{"model": "image classifier", "dataset": "crops of objects in photos (Visual Genome)", "train_examples": 123503, "image_size": 64, "crop_scale_min": 0.5, "horizontal_flip": true, "cutout": 0.4, "targets": ["object"], "num_classes": 300, "arch": "vit", "norm": "layernorm", "norm_position": "res_post", "activation": "gelu", "mlp_ratio": 2, "head_dim": 64, "fused_qkv": true, "bias": "all", "qk_norm": true, "layer_scale_init": 0.1, "parallel_block": false, "inner_norm": false, "moe": "top_k", "num_experts": 16, "moe_every": 2, "expert_mlp_ratio": 0.5, "experts_per_token": 2, "shared_expert": false, "patch_size": [4, 4], "conv_stem": false, "layers": 10, "width": 192, "positions": "learned", "pooling": "attention", "loss": "binary_cross_entropy", "optimizer": "adamw", "lr": 0.0022, "beta1": 0.95, "beta2": 0.98, "eps": 1e-08, "steps": 17300, "batch_size": 128, "epochs": 17.9, "lr_schedule": "cosine", "final_lr_fraction": 0, "warmup_steps": 340, "weight_decay": 0.2}
Rows from block 5 of a small image classifier, named by matrix and row number. Rows with one number within an expert belong to one neuron, the router's apart. Each number is 500 + 40 x the weight over its row's rms, rounded and kept within 0 to 999. All counts start at 0. Numbers have three digits each.
Before each expert's rows are labels from the 100 images, of 14976, where the router gives the expert most weight on average: "responds to" is what is common among them. Only what is clearly more common there than usual is listed. The data: crops of objects in photos (Visual Genome).
# router: router (model.blocks.5.mlp.router.weight, 16x192), inputs 128-191
# up: expert up (model.blocks.5.mlp.up, 16x96x192), inputs 128-191
# down: expert down (model.blocks.5.mlp.down, 16x192x96, transposed), outputs 128-191

# expert 0
responds to: object: tree
router.0:457514558470571471449526543454418509439468498445464485454449465610441482558517515498455532495581490545465517412514494461486581493565520439568544468425453491495479459541555461482537493471595478
up.0:515488501514520470532495459457497473519458539475503494501521459410476495494515497478528502595472544517529490531538470508494402493530471554498516540638477529522602578452484527498452487583389544
down.0:421444547409454453449517378505495488523490426530527527452539515481497371554539511512511473502508517531493502494516454517518520527499468480498529480479516498500484536516532542441516555504476544
up.1:504550463485461511535475468550502498509478497500517512515551541504519520507488547539576516498483581470557484507518483482496518481578498427491516463534507470483617498481511453582393570531457442
down.1:527507452451540483465519600534359529469428494468472555553537512493465561468500552466486498505484437470509517475483525478500543479464496518464483459458476570444460594432541479490547454495502446
up.2:479460490538477496543552523465541533495516444512516464475498512543513569541495502532522452462467489460470493527511502500559489535511507485489486482477492470525486441524529469534489491507491522
down.2:448500533485484537482497482512496506507503461520471549456453515521441489539426446445534490514540562529495522545536520526526495475465523445508480478521418462546499570509495516557493485525510550
up.3:485480527495472563459419491515542477468482522545600522464527537523522535470442479525512535444444515487505537499498520542452506409504513489496514501522499424616516481515464482445538528484493513
down.3:420539446473457522512465488466506487459467488484496467467488482467578522501451497481467467470588522546527447494459506493453438458487448515495529505552450458473476476472455444464509516483490438
up.4:482461542534516565464455510509542422471518544502561490446470526583566531454506435526488452541465469497475516508474466538419471462504564539500479545503525519628459504478491536497502511480490526
down.4:445531492483509500500472500469567497507507441491536476476492475485578539470457468531531483481534551511528525499512495532440478500471430541507580549547466484530545505556423416388555474512509553
up.5:502503488514420555517469544474568498479437474533492482496479584507574526442458449475455552582479435428463534518464496517471509434532517579484532527499472550575502515504511467540496465480505447
down.5:479508506487492508484413491425489453433513569421524489458513412467560550552502529467447500435513527562450464511427450461490488507546467473494518543464509476491439515453516499485538501529471490
up.6:501470538502506518438522468519498495457493514536544481529504559544544515454511460504525532451466431486487494500442468564454565408479532525454477490530487501539485482537422529437573462476486518
down.6:488522419538436527608554484568536524521484505526408535497530523478528524467435484465489428542532497528560424564512528440520445437504446511495537510577446462460502444463431516496483442478525447
up.7:500536410490485504502462444505525499530479492485487488505556513433510507546501528532532510537478570459527494588521464485503522492535505445482511459569500456512582526490484456515445560591479493
down.7:554480449457528499460436579426457458438465503413517533534508424455511559468498520496430471482463430471493483497419495479537481522461504454468532502417534567495470584452548501523540484524508495
up.8:474518513505487472541477472478487495518576397529529510572518527493527499454499499562486574421526452473483502473469534500589535544543465483474414503475476498475499551517578502558494481486510499
down.8:520461427504478530481499547455448470457457609444430534469524439463525501451513567480440487460497432469470447524440494489476490454551526479517499437490437473550451487458511498534503443520447472
up.9:489514482554464517525481472420548457470531450481516511505523532573511574486509478520526479567475495450472496559531484479547412466574524533478497517505525547553521497508530519596475490477521512
down.9:492473527433502580439486457526474569503507561528453470555533534553550486528476558530538507530470573518565534470528412501477520459490465492499471508517462448471505492478515450438494546586372462
up.10:516514475462483583498499444446531528488437524521477456554537499501524556509480491489545577535479543509518474523494440525547449418566486505464540494550520540577640488438492458563500482501443501
down.10:482471512477554540494479452477474485490518534473505487512500460483498519607514506531433573473519542480527491585459352512509573575499503558491553503475524516502463462480506522426489469492519515
up.11:459584463509401561456475460518565566516539476487527522473515517417532556509464496555543502567485504447612491498516481498479486443509474459442489461495551537549578488466488485574500524546436501
down.11:592463519502551488530495537473416469465517515481503501522489474502481573500521543500449549483532458499535538519439482506550545570470522502514487557463497511467498480495546499515480440498511544
up.12:475585430600505477524453507508509524500534461490526518496559541537515502458497598570494486511514544512500518525484556556498522509551499505533480468516522439493531479533505534482463437465522507
down.12:476517525545449476484547522551554559536510528556470469537479557546488433389428519544561436554445508526534503446563512488475555468413495549566526502544542461474499451522491462535537496495448463
up.13:512533473511434491427472461554492520547530495523485528483557504551508449479456455460514547429475469475554459525525477462511564518509430465482496459536474466500526558500484470418552523529512475
down.13:538499476492536488530439558467447491448477607427500531511489457463560506501481482437462524433513397515494484531474473484521497505494520479467509470478483533491477526442471472474500547486484484
up.14:571546490584516452493524464456505464527545520462459481658497503508477579444483449478514483508511478516468430552483525519549496540561477535507458546607457509450507523479545511487537482500469472
down.14:521483484501543546503500484516493461494511578503505570523575480504479499487614492537465535487517499431495541485477456496466511529403416441498471519448503457499505546487534498492562491537486543
up.15:488532493502503522387457485436505515499437513488492494468435498460534550504470500499433514479497544452460524511500481526488483514544530488492521553521465454535567452503517457570465530478502485
down.15:500505429545502518576504497524490505476506504488435585531469494494546535512512480480479515521626527463542481508479490478518501463443543471466493501512417524492489568455503466557475520568533465
up.16:501497481530513536480490530535501505536505462456496488449592543538487467542458535526567564494511544493590443506506490475534547460484454413501555485490543489528460491503474473507465458544590491
down.16:492530446530466517439518471529475525552518574531457493492516548471469533492498459484493448540503498480532462526531441415617454476500503443498482461574462534529523539496468463495506537476485466
up.17:533558421495473504517492420538500518511492479474445457612501529486486537515503496503594499570494549479508456566490471504538476463581489466496512454597514481534570541463517469569408561548476415
down.17:510498511460510553447466537447433481446471492479498586447553447473505532457504570434436481431482473472499471489444452486515532477468500500481482515430472570501433576446574466486554503515510502
up.18:505539463611482492479490451542505473475530506482480528447508474526501511528530475477482451563497494517473489636528463462483477436482521508503516491634537477593495521507430490449437543485551539
down.18:498552533528508511487561471594531563569531493579486500498543574545498467510503492521569486557494555502525532529577448498579544514461508473517531493588496517493554523556506478474456522523490542
up.19:509465462467453530503530398472507502557494463532459525620482507507508472472564531524531471562490488495511472526454446578499500526527534481426441464487543558494537517466480535617510440560440498
down.19:534476471486483511546526520491437487546481435523514501525580525447581527455471528491487497532452492507590450549553453502546426471515470525494552524540550564513573478543531429500436412496480511
up.20:560467546531507548515521517512547478483460497550495449542566567553536513468500499483525553484449456506517467542447461528482571423551513508502478532578515520513514482494456501452527437530446489
down.20:512515483501499490568544499546500520538495568538516540526518520463584526492475552480478466555485519563554446572512450436534451515507462581479581486611518487482522466517425509442487461527512494
up.21:504484483503502512561524539511509521558428465503487476516421489483474498542539494483451496623484460489489508502546470577495435488496475523528496503503478624459573510452445556579484483540532524
down.21:432486505508535478511472419537528466466514418489506511527489497476507535595520447433522544471519510528488527556484465492545515472486488520487503504558550528576479488474517500544465563531508546
up.22:533506495606500478510508470489498472474482509530527538473499497524517564494499514482489479469450500502472474602539465482481472478414494500488496480575528458582497503483390468420491551475531523
down.22:516565561529560466546551508576533530555550498561501479547487541529494491486531475509554547542519511501510550488559504541551563547437511516518506496552533502485544498552519465503449500512542572
up.23:561524485549454475547490527472541540460569506563506479524442547472503501428522438506476560487455451516477451471557533508498491493529472558534457522558483497447537475436537507490529453500479494
down.23:520468535498551475483485531496459464518486561544558485552501534511495462501589538507513584491513503486479569450501510522472603578477541524561496551475540461523504488535520486501436515487504567
up.24:478518537548443513461529452481511553564510473486549488523572523506518507473478501500575523498467489432570484523492483481489541450562518448465458447549509534517527512514459489523498537563480440
down.24:514501437521527456538502526522462492470495541426479531552549487449488562426450543449455434505521379509534488475456558485475438494475505521518473411472509477417500537455489533499541434459524481
up.25:539508480546527483558513420493538480479480531495484515519477521433510458488542519496515491611482551500458462589541452529486389463498478549531475501668522508516553485494444522508408521538476524
down.25:515531517470480475446542469548441564530460477577480556501585548565488458543533511509535482535448562526511522510554419424574558479490508494516524494515554553510504509486537542481467522543467463
up.26:495548490474463548460429411567473486456504492513544541579556507494494509501475445511606561491503547496529495506457508481503486434490479473443509452479543470590549499499512455459600477521503532
down.26:459506439492485577529474449493563508481427470473473494486545496458577480522483531453473494478463517458606465564487434493509478464508512559503538563568437446463502433474426499473458567444435466
up.27:515544442581500489511524459477517521567482476498494506535537491480508492465493463476559511567480486410522487544474448525475529463444491483464517495520495539583565524499443512516533502603483559
down.27:551484488490544526520468534459479472514524566441555521537543440458505580428479546566458485503526471412557489484458542515553473540525526469474508493448480522536512523531520556541477409491546543
up.28:542418509537539525566542575451489476508475501448491468477538476553477470531492515451582532458477530407545483538476467458507532458462451463459555538538453437508466489507438513410491457514506482
down.28:500496473594488522465518460526501498556518528499466480498580505464387501505487501480491471532488494411498475474540543487566461486498497418481431504558486506496553585540483562544508416497500522
up.29:486480513546472555512518530515565422493494412505468509449460510512508489463512504538441543492499502461491475510466526482485516489454400545386435545485528470462573505530534554560579492484510505
down.29:597459507535515474494542595502350498507484458534492486534499489489474547523459569482507507552452486465539482439514567523479462542588561532481451552502457551505500483513522496496498462540474504

# expert 10
responds to: object: sky
router.10:439435550529435531421435486496553498487517505482500480454578529485488517449511477525513549473472436542512506540501431479560554438517482457482502514481512544590467463454467530455546493499430486
up.0:547448531547459499495424578435484436530468529577553539492556504488563559455521482417543527444452429471481489543484469522548559525476503504404486559521438536576563520464455478504536511449467487
down.0:494448490449501519513487533520469506523459478504503505535480530522427478536514518522524538505406513439492518436516523475527540516432543481570559519492579525467508526480509454539427617418502509
up.1:483472515545510469466437545503503454548512499546485556491466458484525563531525493519457540564454534477501515551591485508546466455515561512484484560465480516532482570518525470551456549492488568
down.1:493500489480532531573523391535578546481564605526469439524487507490457519501464411514554528471471499459444461515502443495545486459475417454459517447485538539513480493463483430548528431486482508
up.2:529562475408473566541482510473493498396447576497484527571439504489503501482524460520519485518489502471520484460503469531491520453555487495480503514513462438443498429513533487493503437491497504
down.2:454496446560524468435556508543488557490502453506490486506586510427482500475439493463488450493503454464534444497490604509503449491546460516477420479569499473460479512516530536449549443534506533
up.3:566450492497496562489464553477520411528446533525522540531610525423570460488481454498514518482532520479550481531430449496511498516493490507420524538570483479482551468474533522479515518513463471
down.3:490487487472478492428500507501414509470482473539509553506490487498411444490545526480505503525461532503472467422520539497493461495515585453636561474482576488500479538514544500504456604530506496
up.4:499607399484524507497533501502503516511489465481462463528389493576451548563464496509485518540529526495406507467530526464476518498488509503511513565483490479448515453512572497500441432425572546
down.4:440539450475537504480545458554520587504540525479470454525510482448454461505489451489566462513509520463494520526553530504518459409472542468450557455605461520531472518508503468558467546495531510
up.5:597505462404512568536507564499462501459426552519468477620463487526505512517546494516471493491509522459543482442501503528502488484525464491506481545494498429423487481477531481496456424518522475
down.5:472489443502485495459521555540461510501486411500490483490550491418508433462395505495454455537464525522523465511473603475465464516578514530569451459568525480510479466528494575466465479534514516
up.6:506536450409482610545523510521512538538366480491477514531477472426459483533551525513495505535487515512551534495526536509531472475510495498580536545513518552502503470476498487597415519502507459
down.6:561459562530544513444514579490419505536550461487490488531513520534526521449536537559507548522537524502531518454518525543495491537461391480466400472494428537485496559518571543460564453604491474
up.7:545488507551518462513504542393457490572433494522501505516559488504557597487518568407499551483491402452467487489485522502598509522482521530398465572516447559567531506485478475521463451402489532
down.7:500441489440444532499456551442459439491453555477490477449439502493450466560539467482467517497492503451469509464517490443540545544484550449591530530460587470480468517470450490477468551440474477
up.8:530435547514462478489437558423482457542433511558535497494527496510548537435509511397540531468451434472514500506473489504528541537481480513406469558503441570550539526462438508524524509494478438
down.8:469451471420491524505483545491460483510426491506486519504514501515467463531524490520521525498476497424499512481517531457518543506412568454568576517497537515442492518489526476545409593391500500
up.9:535445496493433528503494544482478489534457521517539527516580507459528443441536539526456488530502545501552500471468484458516462510532517523473458525468497455496508484515589565527478529559477443
down.9:496484470400481424436480472470419482491441511480471503466443487463448403494530465485511476498466475508485488452491542481480483501517569533595541470442622542524450533463559465544499540504540458
up.10:516503421390495471525504520490492442473424477522464535512455502473510473489549482517418503528514468519480517444455497508464490586527510514503469540444430458424447539532578505522375446463503476
down.10:511428510463485489448495510499497489559445515508580476514532549516480433456493548541525520549515475471495541444569535533422537544572543456549451508441509500445485523511471541505448516484473480
up.11:552493546488529470499522526498467401521472508511499553500508499515523459525474477500528521493470491530471482491476451512421518471462452429584505524450558513441466520516430547457581449561504406
down.11:534461519525462490507549446524594511485481501510457525502499462505514523482453526484526474520454589533490463531513466480466459494517519512505490491511443583455451471460544454567455522524460471
up.12:476583519556514441419460453508514459483544544400496504480515490543497523559490485510553467559518579506413498492604460465467333459488486470506457435457539521541503503482498506528487537498498526
down.12:490559463518473486580525520549545524550505442527470458487454505459486429578475483500545455536492512483421520490559513487433460510462410547515534506547476533455493456507503477551498514494552495
up.13:478565438571477486526545464511485541544565448511480453539495501518469548603523528490501462482512493482429541489468521486545528498537550562503493535563473535538537495551539492585430513454544569
down.13:471491532511453570470510523495506466534480470522551537472478508473530460471501549510466430515505497510520538477551483497490504554501542495500576564490513421515478432540426504495521504495469522
up.14:481532501548554452501539493467449463476569444426515495476442457587484528607470487482485451486522544528390513539553482442436516499481488482583484504544517487524487486516459480455480513497567531
down.14:476495501532488496525516480559607532490488428521470541515436477542515471480426535453530483501488523568475468521533464496391495463555435539514546474499481506499500395473489457499557462509529471
up.15:519521463472443490489460532534525517493501453508497567460543474459552390473479529481443485518498592488511484484571492427479438528531486510494528477505439435481444497528493450486463540548449395
down.15:532469486435511464483518463525435515485443497564491581525536536474514445503554487509501519546526534488463432447538523401478469528486416497472464486525479510501478546475528459504516517522486468
up.16:514594453547476499540483481466512443519514496578512507551462531492422521508469436464456495601473438415416481501484449503520487532567509547429469486541529556501599529511591527544505501536558537
down.16:473483457436490529470482487500502508472473551467502415491553499503571474521532480506528552454548513504499503499467403466491535462554505594504483538532514428472517380443547479478506419497474462
up.17:541610467399519494535515531491470503522413536519441501523494490445485461499570466494507509534480523509502512445546501477530469539477484492592531519500493566472534443481550458564422530500487429
down.17:449495524515532518436466544481465505489554528469529474495557474465505515509505458524457517463475491455525458501474518479530482484444378479464416483525436522503489563467479565490518489450432486
up.18:480483523466507531497503502504497442531393523487503546512509504489508431513469521545512516534495534512539520483457497534417477456448488446525585504487538490448510519519456571495523504517490349
down.18:522418511464491495484528500499495516510449478497461516513522484539490499472496549507549526505440579542499513487520500429508483486542546512507499492511490573502460497461585491553428527525442465
up.19:495519544525533486464390463491521486458594589470502479505447537445527561474491467526521492513494482484481466583543475559494536438461481468468422454524501512584520532470482439494585450539479527
down.19:540505455524580520505505483520533522521512498464500446575541507541443556565422481558552568486445486499503503525511496492505537452470432427490452556543480563412535493474555462516482488544497506
up.20:496521474414495514538518564505486483464432546549503481489455484506485488531570525516424483535479502500496536401489519516476481511515530538496525554394409413455469487513536497505497443514488496
down.20:512450480504469515465558533528594497531473493543500428497537555485508450483492558490494439542566448409531474480556502551460462528542522551509517491500469482482482476552457511466511538535483490
up.21:519589436564466477530563499548497566450490541468447507508489531531594460458485470499538428535500472465436461469489511489461420491494495466484492449496540506454539520483557520499496464525486482
down.21:462510438389503510523566447528504566545423504579526523532557537437540478513488468483554467577520520472517509538541496476487491505454478506509488492511453520421500549569481497537427531437483561
up.22:476519475445471610528524494547478545517428440474494489523473466476436482544523530532510513513516544524527516449548573532495451440563501479592550541509539529507477472453507483588392498496509470
down.22:524501519542547512441513577495493500531551415477493495514493535538570510481556510561534535523503502491532525437530540544498494540405398506453381479491461522471518530531560532460572492577509512
up.23:475517488545520475515524475467479484473595464439496489479434483581484561626480462487507447479506556517377525566542490424490525515462487499556488503554527491546499487519476483471483487473550568
down.23:470507484544499517536527483571574538492508431523467506541434475528472483476425545456509473493462499557462473532523430517412499458553444511508565488493503523509511413469457479489513458510537489
up.24:500599407574529453528572471488481508475564455439464483496462485566471528578446514487512435516544509498413492514542524482468407508473468504506474507561526488484508503473533448486463452449518538
down.24:476544453484461502527514485553518548495449446562464527559459483499557417540524470466501458518538469496476469543524434472428497468471459552517572460497500533517485466478438520502456519466549504
up.25:487526525471479517538549515494512523478516497482533571478470470452548469478462491502524438534448501487482553500530558472485430550430504525443529511474517537513489543492492516564487562540454500
down.25:461559496502447508581488459475415480482506561492528414451513479431556498474486498488478451508567447434472526523497526523451473519486501541390491514535449479436480501541547500451497477549540551
up.26:503550429477418512563519510511508494522471464516530445578468524518451509522485394488435514560503500424447523416503454468507507502564482556453501493490476510497599504517589489534495486508574539
down.26:528502494537554486530556455522515542477532535485456422541550504482559514549567533514530536505506536497490498546485392484556503466524565584520500500590522480416510392484535445485481470507470515
up.27:613510483434524492524503522456477422554395501551451494550509505444512486497440487498455535564481493484573471465440481519479500534464494508486457502439513545400510514500548501502485482563517413
down.27:519396488431484490493475504469456457494453524449463554483546466515502456472502523511508523459494553570445485490525502449460471461588543463599496474474493502439471500422526529527438512491403424
up.28:507598379473486535506509502491486532501479481531477465538408465568448539560479488493508474498507521477434512501491517450518533504489535497505517524498492484449542452506550493554440461452576550
down.28:445531473439488424501511440528480539477551561528482443497485496448419474489453408439502487472523490456477462505498573468535451439501547480482508417533498508479488539494506514569429508451564480
up.29:503566455486469537556508520527506489500489467508517510508499496479503512502496568511500487472476497491546567481486516485525541517467545553504502608482495431490565518604531500552412505497566516
down.29:454459520456417557445476520445568454510447443489543517438465508468497434473506526470423415511433481535470489528463534514446524545571520542492512492518483524561442478541475568510542501471483507

# expert 11
responds to: object: window
router.11:471536498560540492449533470513510518510530445504573573480548484462577420489480487524505526486517502485503512484427476554444478497449491507438554509553440441526488474551429484465490518528529516
up.0:513549476511458475462447522556470432457527470476490514495618475566453500489465457524595470458520560473509510549502525350554507468544487453494554496560508422457497485525582486482491515477521475
down.0:589469488467526535456513508461487488514495534482446520558549419573523562497490495515480486532542525553510513504477480495551423447557458472535487435473502503535547457458575489509565470541500459
up.1:532483552487497511508544519508488567472505508525440456572506540535419515555523481474565563509503525481536479449527573505534442538512534467571495501433518510499535449516488440441549519548536506
down.1:461458516468491479528440491498519484483499482511532548493511508534542495478425498503483505488605531511582434550464524423558518495488522475489484531499421470454472509511501581459454510450521489
up.2:570549513499472603544570524504503478443457555521485514492513557492520530462519555433489522525490466500523433533452451528548520442540534541481446542533532551498551536441495484459512429545453477
down.2:512481487551487513542530551484523470524549521534575420506510542530389488440513489526500489542399478511444509455505468525527519558475441513551491555473564536474504491528440516500528466482435519
up.3:497449582389471524540465551482458512438494537525508544479439498477525493487518471550453499504445554478520521449509518539490433486505554506520540528454497465549537514501474527414534526514475532
down.3:520533504506520422503472506546543533568531455533459414566486542482475504494437450573495453558538499480583536508508482484458491529436438509516482535543521497414538513490489441468522496491555561
up.4:536504553527555470561511507498466553543490467544489522484423455436503501509547498453444465512526449490463480466565533537469427551499477544563486476434410536554490484530472367465449553469492473
down.4:506536476429446529490448493483490471584449495568493475578497556514524499475499502610516474582465561500553552528447477441575541577489534542485475547490466504473549541559506533518487503493477493
up.5:484505503470498516488492510484469504474526511452524540488492492464512484480471449534552531425500521447562521505521451494520547509534540443536531532525521407526565546483471524422508540500520509
down.5:577507509466500484527496462474520527533464485524459512506495514488479529452453421548547503552561577481477506471512504518482502559430521460513467483492501530447477562503545418535514520549555510
up.6:488487497459509504490475503450518514481542477469464516491512509490524484572454480519498520470490493426583524532484499528546519507489458527489561493493484443551545471498469617437567501486482531
down.6:502524464497425542487480522401531471493476482481457473427545499501531477463502527482497464530553453514505467533497490434501532498494518424522525451500501591462453502547561479538486454538586429
up.7:482499537479555516459509490489492472422559477514489493469530528536478510490502466478540510433479451474540507519467494451560585499495561459482508548496493516504475469500465487524480510485503514
down.7:484504449508450585558479574487579430515494473511559472459522544510530520403472544522502481488593542544485521440498569548492543577520502546543527533487401409484516426531497533535480437488533514
up.8:503574457534437520487492540460494393452455509467499499494468499528470628551465425459482506505517522506396517565608506464497464521515483486548534518517499449464561510489514466483495556418538499
down.8:496546501539544549460547511569507574495513522505473491495501539470493519521544408483559522470562411442491491562561479526493536497477585499495500501574485518499476514484525517560440487476553544
up.9:500477406450398524508460529511523508509453504474523450499568523534403529557445455507530507498492516432502529524475474398591535536532443519468520526493477494516556560398596529537477504482540530
down.9:478453514437454469542480501427497444474475475407522469460496441468486455466443470433438472483541554513468486492474503419490455478450488524495534435464496571482457503443471493575481464538518443
up.10:506481521539495517583517528526490501477541516486500548478437504501507496477485452478555514475481498471543490538534465498510481494537524490503539566538498460547566587454469476414526536518518506
down.10:510490523451501475499532453486480483502455440534532492504458505550447476442491479500511559507556520433491477496543474519508556533481551508477492481478565506477509538539519491490467540491578483
up.11:507389540538485511512520533484494495584463506561477457486487523516481493478483590459469511535475452522509493455485542549508492505482568486514478550466521572528482521504500499526485516489515343
down.11:526442479517532529535535556504494530543500498471509507550542482528475578449563530511536501513410507413517543538507519485530528485563539508519499511487496595629530548485537516535460505469483536
up.12:496492518436537525535467544431483513464517472500502526477540543527525521550425512514489504494471515443475514443453566498554519477485550495523508517426538519584535458521520572471498471475551552
down.12:516512461493451530488502532435548467460527438441492499435542457462556512446393473464501490489582517538558448482529543455428437459502407478518458507523467490405484475488526432470501464546526477
up.13:486457510487467549486444566455530478476524489469507496462518518465477514461449468543485486519484496455499533489465555532516458471514571527457555572474504446561541532509503515462482499481499536
down.13:463445554530485449440532533492557470474514419491562530468480501494455519494541535462481537466507530482526482457543510505498496494500510510546443504498506496514502538543520412474516582495455475
up.14:517498575515487475515515552518466552463530525505458513502517512497471521532423509498526462508495471482482493474493613493552502515534508496583465498472530529518546493504465519408495470458504485
down.14:481528441529492513493470527490492488445525490400423502465478425438506471487421472446455453443547503514523439538501469432471412407508487493485517461534493514462450529410537503498464500506509492
up.15:516540519455570538481547497389496534483370505510426493501481509542471562588518500463529597485463477484564470504482509478538539557497561495490505485458495543493631481507506470465536513444543453
down.15:513471479457486516566475464506458470497456522525583559492547516561530524536477554489474538500581510525568499601456471448535521536505527528425575508502457545562520511525510566527445473485516504
up.16:523499499544455547547514580510513476490548534517469556469447514474500550478486466487504522522460475469490476540525543523529434490513546496511541568525508469544572554473466437433519556498469511
down.16:546509452481538448442521454522473523499518420520473524535464470528455507536554458495527533503514522413542488512515471474510486457434583521480485468521553525525523523511611483507448590487559506
up.17:537521519509461545430505531571555506531561505460463462511468559495529544470521508584527507489516515508518435504509578518491441574486448462523394565468543511467470499435547566489552522533471487
down.17:544495531558509577458530510490512511477497512522470511478539505547543575524535548470538492478427517497479505572550497550529510488532576464506613512490423540603529507501446522501499530484509520
up.18:532539504506536553534503492535502513503384526515508472480416539543484503505506544503457536520470477514447464502480517561476575484514532449508470502443521548436534488475473503572465393486554511
down.18:472494491486485562494473512430462459476434582449513458480464464473484503499431460455479474477420514462455486514499415472520460476436460540371512479499513514450490499486462421497527464473441493
up.19:510493536419433550521479571446465530510512506554484553513495469480554486513484509561402464484489507455560524457479569530516526518522526502542526503460533437518587490512482574421546524504498506
down.19:515556484498487467479460481524523528556496475541421461550537555438541480481455455552497430555527525511573518541493461470435490533441467493484510503523501539439492504515509475512528464537541528
up.20:483469460557515529534510470495569468511521449496489511470540513482507492573439441450487447527479412458517497536467534466513584462493499533444522573585517562537509510498486581503507489474483518
down.20:481488502416436537427515549430518425514467449506546469479505502523510454415523510491452503549547542513455474444508531449516562556477504482510454461439458566467493468520493496565475500572491460
up.21:549479465549539501589525518448466478549481491540525539533535460523455456519513497481503513509474566527429494487533510471513471538519465529504515553504558517525523557478504514454465519475534517
down.21:503488506462478574570494556460483486557471532448424484591445441560477549474513521539455460538522488492481496515484500448557443465549544516533557484501498601532551537451494480527464523469492460
up.22:500583493518511515539505505545507440454488499439384507501455493522460611558526463514560454601546515450490480506501547441517449504486490505495488494474526542452589477520560524544545493410555522
down.22:541553515526582540536537477574544581480545502534487483502530538534478532493464518492547543458511491554556494578540518508509557506481568475564473552571447507509507435547538534525462532472518573
up.23:541442448490474501509459518482532481531545519527507450499454467568502514470504465462536548489478572501474462567495496469562519526512486501460460538517505506488522517441535498565448488448556493
down.23:532483554534526452521564489544535544476554494567555461496519559559468437487502520473549605500553525525493470462581470517464537525488449492563490489490507475462486492578453514513518461554545502
up.24:500522483508502541490506468476513529502455506503488496550495506491541578558532444457490491550479467486545513535469474500549584494529479541459524562586474580512577512461495564542474504480470537
down.24:487504498409423540454503503459514448491492471558534473490437533537477446455488497481530525533517465503424510462524534502543535564461521467459473464405526544487485463554487519543492506502538454
up.25:486594516499499506555478513504472436413501468478408527482462500518492603509538461479524455529552497485441514524531521443511500494478496486484524481496539521464578459518537520521487551414520511
down.25:573548502561553574513574512562565568488541506552500476503541545508488535486464521466568541460498479542507500556572537545510532511470539488530443548573431510509515423543504511558490475523493566
up.26:499563466544454519478510549448466405480456496454508487499487492530435589550452438468492515489516510513395524560604493454500514536519471479552538523507491469467563517489519456476480558432538506
down.26:521536474549543527477533505555499558490522529470438505475501517434494498530522413499499476490558410445484457583492476517505519494517559471495490495599456516493426532468548489535454500493570531
up.27:542463462543515526537510531519485481493544465502481519553483478463499492479533497530521526518500497502533476498529525501478465565480426511567456579529502518487536491490522548464487417636407492
down.27:518471503471475474545500461515500484547470514542499423512562551494527469512488510558494472522486505464564518472501530484476552552450465439624481572507485511436507469517465515492533546578470485
up.28:504481537480479463408511517570449491428501491533450492485466486528421514511548496450549483440487444484527481513500505505484560497510544452529506511483434478440465496508452472463485516519492465
down.28:474502430481416510533459511439508388539469498531541510469512526539512522464499485542451423524562513503469526493446538462560514571553521525500511517456448445521553493526478552490502488461518447
up.29:496512499509483506482540527518451509479516534450529541491509496441503537527494446545510539435519533442519500468498495522512555505532533474551513540586506404519582550494477453422490503455488523
down.29:588568480474543465480516435496475548528483507531442511545496485476494547505514403526540489558518567484484519474495474482526463516433521485508462479530509550477496571491591458538498564513553524